Weights of a small image classifier.
Model: 10.4M parameters, 32-pixel images, arch convnext, norm layernorm, moe expert_choice, patch size [2, 2], depths [3, 6, 6].
Training: muon at rate 0.0049, 30400 steps, batches of 128.
Data: trained on telescope images of galaxies (Galaxy Zoo DECaLS), 88335 training examples, 44.1 epochs.
Rows from block 10 of a small image classifier, named by matrix and row number. Rows with one number belong to one neuron. Each number is 128 + 24 x the weight over its row's rms, rounded and kept within 0 to 255. All counts start at 0. Numbers have three digits each.
After each neuron's rows are labels from the 100 images, of 14976, where the neuron reaches its highest value: "top examples" is what is common among them. Only what is clearly more common there than usual is listed. The data: telescope images of galaxies (Galaxy Zoo DECaLS). In brackets: how many of the 100, against the usual share in percent.
# fc1: MLP up (model.blocks.10.mlp.fc1.weight, 768x192), inputs 96-191
# fc2: MLP down (model.blocks.10.mlp.fc2.weight, 192x768, transposed), outputs 96-191

fc1.343:148111194106171119115139166141120099161112166081086097131132095115123149108105138110165124129112161164122134132119153143073115105167094093139119117137130116128131100092132091122142161142117118133116122110132112105136099203115093137126141114136118137117106130103156093150111157122118123123
fc2.343:141144148160147151056103155100129157145149090193135132092112171115113154098151129143145155146101121144108125139142118075060120111109162119129126098120085106137168136119127154145116178118157139117101138151135136139082132170116170128115127147128172133076098161115129124129171152113149131195
top examples: edge-on disk: no (78 vs 24.7); spiral arms: yes (69 vs 18.8); bulge size: small (46 vs 7.2)

fc1.167:102126115117123099126154117104178123158120162131116086120106157104116107124126127138115116148113129138109174145170096144142147120121154149151144128116147121109131090122169120159116113150116122152080125167121154148146140129103125160131105117103137101153097140118096159117139122166103141112
fc2.167:144165144138127117113136116168113139101112159145125129135110107132136113104166137144178120141145124138150138132157162100091133138160122113154131109141165114110092173186143128144121137122110125109085098151105127100131156149081151122147145133111104109144118110145089152119077129121143118126
top examples: roundness: round (45 vs 20.3)

fc1.705:149120182138161140112126139158097128125089166069156123131129112126119131145108108183140151118100141182142173135087128111122175159139169098099150120123137122103179088087136109110135139099148105148138128094113073155126112127134129191151099096154116142100142189121144120113143092127159071093
fc2.705:098126147117076095167098131140133127124141136121115152161147116171145125126106083152127160118114117119132125146102138108121127112125120094120139130114134140131108137128147119097115142100150092149157113169106116100139131142113154088133117180147141159161111133174131112130147125137124076147
top examples: spiral arms: yes (44 vs 18.8)

fc1.664:128144144136126150120123168139152138115114139151132146114139104119124165135111088157078140113138090156140140086141105109088170122119121133110106101117114141133177160146083102120124108107129139115091121132111105107061090116132130170121102097099146114129133105149124117129143123123109146165
fc2.664:123123163124108129141109140172088082115125133157162101149150135119082104169104148158106121138121097112136139092141148113090090100124144125122119147105168123082141145149122140083102102114121118139178121105087153133098122063159127132116070115112127144134141132157149151135124160122163125145
top examples: roundness: in between (60 vs 33.9)

fc1.116:113095146155138102125135170112139134181180128124092115060096143125089127132115111155194122143171116099097122099151128151135133123095125083150156131098123159107117125121097130145126149098132125108160111146156119108129154143171125135161113130137137131130082167097112122141146113117110166143
fc2.116:074183092189104126110097119090135140135125149150143119128107128130172131125118154155127138126138125164147117141138073137097136153130167079145109128120094102147143144136099098120140132119132120123112134086098129119155132136166115112110185110142096127106077134111123082082082149105121134128
top examples: spiral arms: yes (44 vs 18.8)

fc1.286:117125114180156157134142168148143141114109162140137116128133118126133135131049078131131139114107157112125139134089142106090113090132120098091103106125091145128143158157158129127127120136095130131121131126136117148139121097179166113130105099148129125176147179086126116144117166134138163128
fc2.286:115155110071140103089107131148101131087134142129116141159140108128169127148109152141190114144139134129132158124147182098137125138151133127141107139127143149124141107144140121099147135125208094087093146136123139115114128102121105138100111128135149154138130151119131116096151125148152143086
top examples: roundness: in between (61 vs 33.9)

fc1.715:096113113103171149133120095098129117176141135151138151119111138111156170169150109104125141186066130147147156138147106133139111063124110150099150120136097141128118153137113190174120116163115104124122149119154112107142129102142133151143128097148162118134126103107086104139128114102135154089
fc2.715:125160144134091137105131120113139110127163126118084094151124127146117089109156127194131117113123110132130137150109121110097134152099134087136099135086157113166142111109122103100125151098116154158119110093117165121070119116137140144128140141133106153123119196142138140081152100102166120112
top examples: shape: featured or disk (96 vs 30.4); edge-on disk: no (89 vs 24.7); spiral arms: yes (73 vs 18.8)

fc1.453:122112132088148152112097133083152108144171162114096078135142182104132130110125125127119137109113115187128147124108132104107161101121091126173141129154102092152123113116102127159129151113142092136142137157149165121152125099150146145066164133121138119159095094123125140138127094133153115121
fc2.453:142158096097157136125129128119123153121127127145128131109120115145118151144123139066144126143114097147114086123133135080116104160151130136125148131139082107142140106140102132127117133136126133157134142122179128158132127147119171121140129106143101104120105102117128157119100141130147085142
top examples: shape: star or artifact (28 vs 1.3)

fc1.267:132080108090129142128109131112145129136124178157116119118148143120128099095113082108122122139152175128141109140127173120137142101162116141114126127123088127113105080121147172125105125095108143151158119145085150122168122117127133101105121170141117136143101141176111130088123110155104154110
fc2.267:105121137120145106166151135106125142119109111133096204147133159100126105117127136121141116134163110186121149172162114120130111160134147111177147125109110132117129116128108109118090119093139125104110176118145114132157102134146170108125135100105150130138148122148129138097109123134083103192
top examples: spiral arms: yes (41 vs 18.8)

fc1.475:131170134138128124141105107140132120113125111146115124120134131173120165125124105118141115099159135117096143106126129109127083096126119094146114135120156128167104127115158135130156168152123133127147111160106166135121104146115097130107140121166185136114144164113130156085109100146135112118
fc2.475:124143168186119145116112116158129118130109151134153142118162110142129105123110130091131129154140125120115127130123145195136096091162138134123088133129158138159143098147155142138129094148111139144152102117140143109162099153104116106159106114119153178095154110131146133132133165103129138148
top examples: roundness: round (42 vs 20.3)

fc1.689:112083123100152121098139133156156108150125130154108091129145174147116111140139103105162135142112144150076147134116135131126145183119112137160128107111126121133110123075102119153141127095105128136106126157124149099080118159158145151134110195126136121158073156138142092124143133132134147124
fc2.689:101139151134130138132150130144159131096124123113154126176145135147165107124080133117090156141153116160114119110119115129103079110137128111150130146116098109152173143109116158113115139141113112108124127151145120151104117099075164132133163090139105108139125172167172076127098121103095148158
top examples: spiral arms: yes (40 vs 18.8); shape: star or artifact (25 vs 1.3)

fc1.480:099161108121093092129114131199125150127139115136114166098120097144143148161132114142121131139143136166134149126093128130118167141148084079133077111128096124149105093124125111145134170131127162130132149129145125128178139119101141186158130189140168094148089145175125144134057122162130112117
fc2.480:124109101134103132104139124169139124109147140111124167140170094110171167137069112127137106134159127131129150132086103167125095110083140134138086163133134156138139128111097106131121094139106142100148109089122157122168122135128130119144095140121117139151128121120136101122178122089119104150
top examples: roundness: in between (60 vs 33.9)

fc1.214:151140056180126125124130178132161094150138128166080110183182126082149167142154112152134107145134135097113135131138112135115131142145082088187124135115111183109142115120089151134136154138078109144111095117150129130137138112154133132122140116131175124133128130165069144101152147113124104082
fc2.214:160117135131104088131109161143129088179108130114135137146157086120104142087142103208096143102137152114115103113100104161165140157126118120130106117122129105125148112166125086186153095145084156134097135143101161125104118128139096099161110142142123117116154181124112123100143114083127170091
top examples: shape: featured or disk (96 vs 30.4); edge-on disk: no (89 vs 24.7); spiral arms: yes (75 vs 18.8)

fc1.717:119085130087116145122096166090153127128138176104111122138144160122120116181111118141113145134121153129152076110198159110151115115098104126119132138105139147123102118139155102132133159093129104145153167107112218121139095127147136160119151162120112110134107106116080162123152120141117157132
fc2.717:164165093130127131069117125150103129136146139123141176106117095159086098089105141114124149140113139165118128109088135128133109131143156110113128113117132111088171146130151123133142141107231101147109128136076099111140127134115135119154125109151131171149115114157106133117109127140109147130
top examples: shape: star or artifact (26 vs 1.3)

fc1.283:117138165092137126103164160131129130161164094131116079099168105120129160119139106135167122175185168168153134155151114099125128128116103108156169124127125111096191137119142144165117124125091115125135109129102129149135130172149122142172114138107115118117101132111101134128130141085083109187
fc2.283:137127173085099115106104106104143129155136109150114149108159178089153091089141084145141169125136131161117138134150128133106099150137089129138119138093101086108118147165180082109133122157124142127119173115110130118139098110133123104126151124121124101122111174092119111093112126080086104145
top examples: edge-on disk: no (97 vs 24.7); shape: featured or disk (97 vs 30.4); spiral arms: yes (90 vs 18.8)

fc1.98:148115120125107143135135146110139094111143137165119056132114104093120172043156099135127132121106134138129143121137142093127096152103182130132117122106087114129108128147137147134134139150173096121136090137122147123144125112151114118094157148133102157134130114130141124124122137128134133113
fc2.98:149097121128134136133190139147114122110130100115097130157118121108097112128128165122135146114115085082107141106151104095137126097147165127128103127155160137126129104136161130141126117134154108135088111084114124139130125102172125127113104117061126180130129075120118140096133128149134157118
top examples: roundness: cigar-shaped (28 vs 8.1)

fc1.700:117101166147125078091134152104144150146136104122184204125120138120113119108138141136128132080100104132135112130141122099112146136143116167168101144147125125096061102107126135148093121149115124135084108113136143134110129089156127150183117126141124116126156132111081137104116085099163099130
fc2.700:052106155156102148131147115108123121133143160174135171117140161151144146128151109168114121155149116092139126117131155149125104138118107169094122134113126111135135115157100108114116148140116147099109143156140122122122141107125151110158174119124124105128156151096113111171137138114155150114
top examples: shape: featured or disk (71 vs 30.4); edge-on disk: no (61 vs 24.7); spiral arms: yes (54 vs 18.8)

fc1.407:146090135080108155124087119067127154127135136146093183125153151150113102124119117096156144115110092128088107091138135151143128091158123136134148142126122160126068142121092122149170104142116167111143131125163109143156122103097144152136141112123094131106131078135134175140097134159152118127
fc2.407:095130156169107106153131098095110110103146142161150105077116123122121114133164126125104089168124149123150138139120121155134119150093166156163139122116110093152147094105129109159132121161087118157141115101115093131139135057127145155170161136131152110168116098131130115080116167138146146117
top examples: shape: featured or disk (89 vs 30.4); edge-on disk: no (66 vs 24.7); spiral arms: yes (53 vs 18.8)

fc1.450:125145120136115154147128090102153166141172164129103120093123140117080123148107170115099138108147108108138123124171138111108157129158155118091178134085137101110141096084127126136094171115160108096113095154123141160116100117153137127138109081120156175097159082065117082114178155134141110143
fc2.450:112154135131142141117130096097130106109110106129160110091163150090123145157105111102103129173124108105111115145138111126129165177098097101143136132156124162132184118141138120124074095121121090116143114135152146105142132159130165121158128134148135108154118143139150137158130160110120116155
top examples: roundness: round (45 vs 20.3)

fc1.148:122091132144132133131141122047091102122167139095169135130141144155168138122119128080125163141145148085082070152115127132100117115140148112108125119156128137151144144071149109082131138138114110085119109138123133100091167148091138119128156110118155088141139121131118101152174110131134100139
fc2.148:113132132133129096104112117108153090164111147132112134135177147149130108114093201132122105125145122134124098095130134173104100071118161112109106139149119172116149103138128150121088122153144123125128088116155137144133155172119121146144122133120102154120089088153108114144164118162136114121
top examples: roundness: cigar-shaped (31 vs 8.1)

fc1.197:110102173133124146109132129133103111110123090099163149077125119119133162140109105146127110148131108133143175114116144132103125154131148131100081141066146100143105089095130163162130104103121120134108136109127137146146116118116148102142111164122133142092129151153114131162136051131157111099
fc2.197:133143171109137128124204167140142140119086154135119157114086111133125130131079136111089113142126117136115157119114188136169122114109143123143101119105169114108128130092112129125084134106123147092158111091130092086146121082117139101135125126097128114114102119159120111127076157095162125130
top examples: spiral arms: yes (42 vs 18.8)

fc1.334:133134132129172127182104113168142141099146147101105110112153135107138153146115089129162108113165101127166131171148090103099094148148105119083120115168128117158119084146152103142126127140117141087076104123133115177142098141133128134144167101155161135103086094107145173135126146090124129149
fc2.334:147095131192105112148137142153147127115156167103153115133136096094105162132135154131168097141162116129136150102101148148148114162093130127118133141132149114128120126136150115123083095119084121158116112149158118107095157110080097149100140116119120160110120137123157137147150165180087134132
top examples: roundness: in between (60 vs 33.9)

fc1.617:103120104118106181159149126118136149129143146130134102094142116137159123165117127126163090195123101113122154126129164109097123152124104116132153137089119122093113155109161123149131080187145113074147130116135131157167119110129105112136125159099136109098122137152096145106132154160099119131
fc2.617:147120137140115148140075139063126112131129114170100150115092149142085115102144132143127163123123129134168158120107096142140165105119120105091122089113132120125107116167149145142126138087151130115146168069116095152142093142079106140169130150107145114135119139099134126078093150139087154115
top examples: spiral arms: yes (39 vs 18.8); bar: no (31 vs 12.9)

fc1.61:120125107116113107098145129099104135145106073159123113095146134142105125169078096120133121123111123148111108185146159124129134124141109115128081132188114122126109132065137129057135076136110126111167121114149150147148144147159173155151178125189102116130123149112110121119112135084158072111
fc2.61:124147100126148133092147108126076149145111149125085153136179145133139128176165119127110130143119141124124121114158121149117126107126108136104133131135115180094154112134098117129128131110126114149142138145089099167146132156144125131088182149138128094083128176125120113137130140134164130083
top examples: roundness: cigar-shaped (36 vs 8.1)

fc1.347:068112108127081109116146114064091086123119111168135126119140141125134085104182101119118111131152110100107109111162136115128099142097098160100150129143150133148132131121134135140148167163159092119103148112130166098150141103127109153117130136166112137099083138109122101109129138120185151167
fc2.347:134168081153113138139158134105136104113126118094170172153142102142147119138071103090111141117123148125124118105143139131126142143127119135160164142107119140130173177131105108090100110173112158095107104066161135128094146142110129112115154097176163109137120082139126123162140134160147105104
top examples: roundness: round (41 vs 20.3)

fc1.702:146111165111156129153140114162103095163099125130103159155034159143127123153129135140149163107110113164089120153172135132138186124135154107120121155161104123125142103126151127154117131130166168119127115122143113102097118151117152136136162070150130123176127131133132175162129117158123104156
fc2.702:097125138149138112124107165101107142188129165160121110153085108151133126128130107112152121167154138144125123163154148126126124131117127118153128129141109121121083117125163137106154119148111134117114092164104094140093124137102127166114129125155142082164099112179140124085081121148131102114
top examples: edge-on disk: yes (26 vs 5.2)

fc1.578:139106152081139122101144157100110091177165104144093130075133162125108156107118140151134101112156132151137137132111184105110139118133086132137136115116114119059135108099115122170078116129099131140152109152106127119121125139117140120123142166138099128134083120140126127080135144146119165059
fc2.578:115100108114151155130140115121140131129137089148116158136151157146158118126101103118163145101172107132168147170163150091200126132135154139131134090133052140145131107139116144099096152097119156092126169126107097136125136108115167095173167135152097086124144152155135130104131154106129113158
top examples: spiral arms: yes (45 vs 18.8)