From a checkpoint of a small image classifier: trained on telescope images of galaxies (Galaxy Zoo DECaLS), 88335 training examples.
Rows from block 9 of a small image classifier, named by matrix and row number. Rows with one number within an expert belong to one neuron, the router's apart. Each number is 128 + 24 x the weight over its row's rms, rounded and kept within 0 to 255. All counts start at 0. Numbers have three digits each. After the name is the row's rms in percent of the matrix's.
Before each expert's rows are labels from the 100 images, of 14976, where the router gives the expert most weight on average: "colour at peak" is the nearest of a few named colours to the mean colour under the peak. Only what is clearly more common there than usual is listed. The data: telescope images of galaxies (Galaxy Zoo DECaLS). In brackets: how many of the 100, against the usual share in percent.
# router: router (model.blocks.9.mlp.router.weight, 32x192, trained with AdamW), inputs 0-47
# up: expert up (model.blocks.9.mlp.up, 32x192x192), inputs 0-47
# down: expert down (model.blocks.9.mlp.down, 32x192x192, transposed), outputs 0-47

# expert 2
colour at peak: grey (27 vs 2.4)
router.2 105:130108135150162116083123108107093142132137148162146120087186142126111086122121104095111105151087099116134119125123185136122133117127107151171114
up.0 137:115156135145212101116122126101137143128099164130081139149124141164122140119087119113094101155157108110117135104139137127097115173107145125132124
down.0 109:102112143124148107155134131129081159100157118091106062141153133125090154101146134111139161098140199098146137148110126112166131089131109129143105
up.1 072:134133115046090155153152108135122140097096109125090122154136110130138125108171143155127173153135120088137127136156141164139131140162097142094162
down.1 077:110131153138163124095144147172137124074151156133160089139103125164117069154128126108121153161126119130148093128140131142112152146109120128143095
up.2 063:109093116091139123152092103089126141125094131152145100132183119131117089162112116141174122091126149114116133164136113090144132096093128145129122
down.2 091:132124136142158104125124158153120127166142121168161145097089127113153132166146099107156081139143068168135089126165120125112118104116108149133138
up.3 073:175129145109138130150107177107145137134115126146091108107162101113129136147113110082068134140098104123120123094087149140179141127121139163133140
down.3 096:152130139143079142072127118086140126078106128115151125141101129144147133155160135139105186099120204094128149091140144128104140127118066122137167
up.4 145:099141145145105127147141087103125113140176107127129149163128098148162101114138158134077100161141118097109106119109143138083093120126168157148142
down.4 094:114116150106109101114114119124116122153155116136071103133130130100100147111150102081130137099158157109121129093108129109165123128134117122117138
up.5 082:124126125107141092143154086124151123122160114179157133197133086126142144137098160099125144130133126138139130101112163122143138084171116109133110
down.5 092:086143130126136112103120118115160145130138139123115113122133130109166082145138107140149167096148105123120129135145149123129125104163157129127100
up.6 072:198149127142110165100108133150147098154113123177140177177100134144094140153125089124128103118129126109093073131092147108116177130110083110109147
down.6 087:142140116129165128164129114145133109131141120143110090129095135127167112092171117097110157118081158103126154180119124111069169069133173114098160
up.7 102:133093138116133135137084139118119137109138102134159118156212138123144112125095140102149088136128117126145133089125116134136138121099119154103097
down.7 101:121148153123062122085127132125133110139152121133131157136125136123197119146090157181171141181112151093131134172095095102116105166111139129125112
up.8 101:165106113124076117139130154139113154107118186121128110101175099106095160129123107118152119116139151141147169123129169120153167109193147139117112
down.8 097:157131129095111117150155119117156123132122148110147166149119136155113155154127133165132120097156108134147109126124113116141120084137199136142164
up.9 132:150110137144156122138106105124134116148115118160099116135084180126096121127155146129111124162108116115131148158112140142152110120147116126126135
down.9 113:155121116141123114133094144143115109161142119116110133127127122166119113127112123121103081163147111087084148113135139131111178148103157121124181
up.10 101:107112149136123115111118131113095156129107138091089165198091150164155140092127148133139103125170124138129122114130126148098108178105122149108069
down.10 082:132128142122120104119118120101113134112130139113184128174144130105125143106110109127110158127165175121116072115173148140079156140139090123133087
up.11 083:144091142146169072155113111172121101136133093085121146178161150117092128133135099151106166123146149091126119160117092059164124147155173130123143
down.11 094:091128141141143123085116109113123122102110111127169144142113134148111103120179191107165152129180120117109153130139115125138108139132138135165101
up.12 072:146106130130162129152124141138117142132103091179147120093151065112119162107152149113058091110139124115171141151124100092137164140101107127155110
down.12 111:107137124138151122112170125070108167136124135156107134137157121128157167182141092155178128058137125133099128116106126131141137113121090136129074
up.13 096:153162121137100095136128164100144116096163144128150151090176147118138105118114120106145120142048133116087106142138161151121117092148148130148151
down.13 105:138134107118165063172120118147153093103071129130128109117121128109140121080092115125108102119110107130122123110121122151185121104131182134074109

# expert 11
colour at peak: brown (43 vs 21.5)
router.11 107:108099134149172137141137159136165115111097133124103135144180091159115143110127123144095109120112131143093137130142134091104163157147147128130161
up.0 100:129153116132143123105146136116158146158143117142131186110127134093127104149113141155105143131116160174147127121149128131126090131119115117109176
down.0 094:128124133114170146149103156094144134123090130127161143113133132141104167109140135095128140104152150109167110153138128132156120123126139137138192
up.1 125:130076124106109122121131172194108129116126136134147139165138140123154104142091164155094110138097061130157140147138145129153121110140122128139107
down.1 097:128107115097130103118136122145098116129123127156140133123158129135097110121104127076072185108132146081127125127115132140154102039126165132144148
up.2 038:136120147140125115165141183096142111132116161113149130160172051122100124157121103105102117106097130158140119139153101136149120181134149115126141
down.2 085:109137118155124154121096121146134154131083134074165117117132136139118151149143156127112134138100178114113162109183139135124139077150127149109132
up.3 091:114142135101142151109081156167161110127134116127137166139110158161114106123117127121131102133150151108090092127140144110127157145113121104162174
down.3 098:124130142095126123128144132161158119154135111099182109128154132130130121123208099129117131140168119107137185087121153124111084150140123120109123
up.4 047:165136139120150152118189136131141126095106175150127140132118144122155134118100142146120186133097145122168129135149124075155162083172148129133198
down.4 092:133139100099145088136115109136125155125161133121116120122123135130203109127112074106153153172157099149129129117174103125139144109158126134095183
up.5 125:093128115098130167120146125135126130174142138107145123129114146088177145126135131135104145119156155115116136158130138138103095148106149165145125
down.5 094:138127132137126168158143131160153161117161134163169117138153124128060090138149119148136104120121106135127105103119149126111091103111133133139136
up.6 167:139139121153122128149126092113120098111160108119141139145133133097099124128109128172125084076107143138132135147107113153149092131185112117133136
down.6 090:156113096099131164157138122096132124126125153118123127142081127118118140099132059114104180128097140130127121115132146117130111149148107129146153
up.7 129:136130126135146182131094118110123153115162126134139123133100185134133125112127117142122116114128134137108094169143146136124133113162154153099124
down.7 101:134118137143117095141161124130136147129157139153119140122112146124198116122115089117095122155114096136119172156125131138110130168116144137104130
up.8 136:131122116114117145101146122120147100140121148156131094136113120164165133099114093062127132172125138117121095138123154132096091118099114111126118
down.8 094:121114133146170164117128114117130111112163116145132082143141132134100129158134110078140137145112137110127114153180116126079166162117109131140077
up.9 097:117187139141129110099130123114154159140162120097120174122080154120101111069086148159121106124148160139162111142144149098093141111120113137113144
down.9 113:124138120125154101058132129156149122119179145112135117132148134137124133084124100122117119132140110125142182111100118132103141165144136132105138
up.10 111:076144131151105079125171109098137092136113108104140116146176148136086129138145114110099136101128107142123131165099133108155131135094136115131126
down.10 108:108122119110130071113162142121136108112168126138122121144155130149085089081104098122111175134149126113074117146119140142038120146110144125126156
up.11 098:163134120159131161124119128175127119137112131169157132096075144133104143152088118096140118103136148110118137127127138134196122144168150113140145
down.11 113:147122141137126101094118144126083125174069129110109065109130139128104158136068164116114101117121147144150114136071128136091191163141120125137153
up.12 048:148117106091144155115140117184164111142124115106149115128146135149148105125136142152105089155178142115137111125099142144144120107119107156116146
down.12 094:147121138132144123138107131150167129083156106130080136136158124108168155127148084153126117149124126130096150190159108137085150094099098140142110
up.13 093:151106151114133162164158146184121147102123121135147099165140065120135149167128112157134157148111128108107102103160119130131103157144127098133146
down.13 142:157128140106118120108105127146106162157126126132163120114110133084085125124164189072168125126143164168148156120114132137146139092127133128138127

# expert 0
colour at peak: brown (80 vs 21.5)
router.0 094:153115167122155141136123120095135111112127157126122110141143111109101113110124112142136070086088115128126104153149123137167154150153133143159155
up.0 024:135095115164136158103098121160111097140083140093146109157097121133113151071121132132094137123100159122188117114176155157187126138135159103141084
down.0 072:108135130130099178141112122144122121097116132150101171153138140118100140111121121135110101101138125100167114145145134122154076133119132138132124
up.1 034:128118115123151144085096133115134081126121144081141150128090101125162165159150103171148109116134160151124097123119111138124120148144143120153129
down.1 106:115137109095124136122149146147135137135123130128145129113117127100202139170097144200120135132070127117109123111095108121166152136154132125164191
up.2 194:129104145147151145107150105135136158097163131118076134141130110148119097123101132111084143132112126112121129134127078118103186126134131160139111
down.2 111:114141097137131065159138137084103125150152125127137123120127122176208159130140145100160139131109145128095081127068144145030137142126122125102204
up.3 008:104146111155115143115130110165091122105135104156118108117146127087124093142091154130131144123128132089113145123131136110113137071155140125106083
down.3 050:133146114156102184130113145161126126108127138131120158134124145115102150117163109122115098161137154122136110088186160129100180139142094123158121
up.4 134:098122122090095116117168177140152200124157133124097080161119098095112136138129116116136149092146137148146141129121082146141106156149114138122141
down.4 110:152126152105125136151133143104143142149155124125136145125135114026115121138109055109094119139128130117130152158114125137141188105120123115146093
up.5 047:167088174151117164113104110114116114131135125111134104119128102145108159126090110138167090124098090155139116126156153148217110140115146138135143
down.5 111:102129169139089131113148118178130127138121115147168153131135127137094111121150145101103132135130154137110112132167137140110129088118099132129102
up.6 048:136115105094138138127156133128160140109105141121111136094131091124093163160123147127142085104101134141133102107131063109176135103071158130184159
down.6 106:144113091119171090184140132146134136150123128092159125137110129174148113152111151089121113137108064146082159148130117133118144122145102124095149
up.7 047:061133147163148118071105120128093120094146126101106078163137120118120115139123078163171110124115132131117138141095122174147147106161108141131142
down.7 113:130125109132141118108107125115094087140134143107109115105146130038163127115142096149142129143085141147157110150160125114132126155145118141132104
up.8 079:107142132145117103131172065118124116173143146147138135116142116147106131130096150122119125136136113161104091137123095130112147145134121153085135
down.8 099:120130093125082115110127105122115152107141114099172143140139129168155081160118144129101114104108140130139160144146135131169127092129087117150169
up.9 110:139125116106098107101154050132135156140111104102060136130122208160145105145119169111104136160136137128079108089126161107136142169116113156163152
down.9 104:088130125095157154119129124143161135124204123121205143135102132113184138096132082079076157127154121117134148124124126119160132182113121126131172
up.10 064:153124132192113129106145142161138153130166137112108100136147106137048131143119128143147116099116134092095140108134148155101123133145140160085131
down.10 117:138117166138104120115112106127154124153115131114171134146134126108079171065148197124121143107121153115138132152062144137153104133151130131136124
up.11 013:088087125110138116069124095075119121127119138149116142110116134133185154146127128181141112133126157165143097149073136116113142150092155120119137
down.11 077:123136151152117119119132114152156135106154116090132161127117139133156074082137116146146119090085152190083141092169121115169148141162102124140153
up.12 044:125123165108141154166093138159140127151089100167160151099149156154094090071154143126142122141102121161129104118106099096136157089132098138142149
down.12 091:102137101111161165139079112110167152150137132128119144117098130142154096149109112134145103143128121105115154141145108123146133074140103128139144
up.13 061:127145134148120119143206131171113130150097142108162143136130141137122170143134123142139170153121142134161119157121099101131184136132119072106141
down.13 099:152115149105121152058116109113102130140132137110175160146147123114130088132099138171131134097047108131117101132117107135170146112118122133100087

# expert 18
colour at peak: brown (46 vs 21.5)
router.18 108:126089116129108135113131143103122107150130085147122126103074149117153151097083130102153128101150165137143151146130130082116153108179125162121117
up.0 090:156160101149114091176121109101132149089119137113152086119118147117092172157085155101130101131094082163131138139182151159122106093078108159160144
down.0 092:169132173125108100157102119136128144133102120163091122137177130120097132131058154192173157164142162141147139115168120128148078105134144118097092
up.1 054:168133121134074123110134122169147150159108144170145104132143117117114117108124125143157152107115101128124083117126143154166110143112136126132139
down.1 090:146132149168140170102114133107138108131103160129157109113141129122133099151087146126123124105150139109133142139138131111156103098103133134089127
up.2 107:167128118129122155133146104148117105121125103101088123166123192109106136162129116142142164115105132106141128138142118135135113102141099134122102
down.2 136:135132123128120076191128121095114114170169127126115141116127128155130168113100159104131160116160108124134099100108111124132210152112127131100154
up.3 043:175116141142116127168137161163120138151098077128091112117131173156139113151120116119088148133106127135120171144173119118140167107155114143162132
down.3 069:125124084111113129143146126143125114135117135112156161122108123137134074144163170147121076160142149131097163147212129098144131145129115127143151
up.4 091:156090105128112135120112161161134129127152123138146136108134143095079135140128142158106148092177177097095125095116176138117119090155114124121135
down.4 115:141124135129138170167141127199126143139082140117112134128130114109064107117131145091093148119145152146089092153118121134149151096089138137123173
up.5 079:099151123120144149171129170157109105152125132098110115130130105120101125106144100140081126179131120126126122136049138108109146099136160126133143
down.5 064:141142090109143163106113146176105115165158121126154113119094140140115098121113158116124130156100141105129112130128156141147102118129070110158129
up.6 098:163051107118117122148133132111122106115086119127163141113110139151121148156105119096129128110174147122139137154111141096111156125165111164128155
down.6 115:089135158148127119189130132184121113146123129107167129118116139119102124147096105052117158119118124130135154152174108143106165138104116122149124
up.7 095:125095143131131094114146127111115130147159113161128102161106138149132126126103121119085136115184155167143181132162110131144120135122159139129138
down.7 107:129117132120147111227143133098157110085136121098129169119144121145134121123105147104166155096104110136144136129130126126173106153149154125138150
up.8 082:142112156113106119119136162155151122161162127136108120138137115121096181079110127127099115124105118120163109165144118113129155076157105160119124
down.8 096:134127127116105140200142099138130131112118145154149112129132127138134096142147178146089154110114155134129157098125118127175157121132126137152122
up.9 062:095115104113135138101142144112147149109080100147110118139094138109151152193128092153149144109118133091120173139126118116148126124144093123156135
down.9 094:107122141152135104135114121098106128137126145129117131117146117138108129129134117116166113107120091119126139162184128126085179125100110124130144
up.10 055:138085101119153105144096161163147116177112082144129126122094120124108157105140114156134122137156138109111131186136149135126156104121128139145141
down.10 069:153139106110159120114134136153144128082134132132152144127125133111113152140134138158100142132153145140150130137170126124128138089117147124078145
up.11 129:129100136107121130142110134132122092123139141104094058072165136178139126108115132154122100133151120129154117152122092133095142109113142113111132
down.11 102:156134139119108107146127111159084128122109134154088161100131134110090123096076132094140145144178133138137117121095142126095112116133159118106133
up.12 101:161138110132103093098169117086162101142115102112123134138159154111131151127127098122098122127167127125110184129093114128120131093152144108131142
down.12 102:111129105100148088160129137098162130111125144115120092141160126121099183080117155144086126122096133123143129107159116113170112116128135125137137
up.13 117:109076132159106101139127093113117134123133127138133122122097110138145112108096119154161097138168106151126128131138118125091115139143109118091120
down.13 106:094126173106152151117127120100166130183136127114135122107119132141107169097201090105158106129121117137157129150119109125138075173107184139113104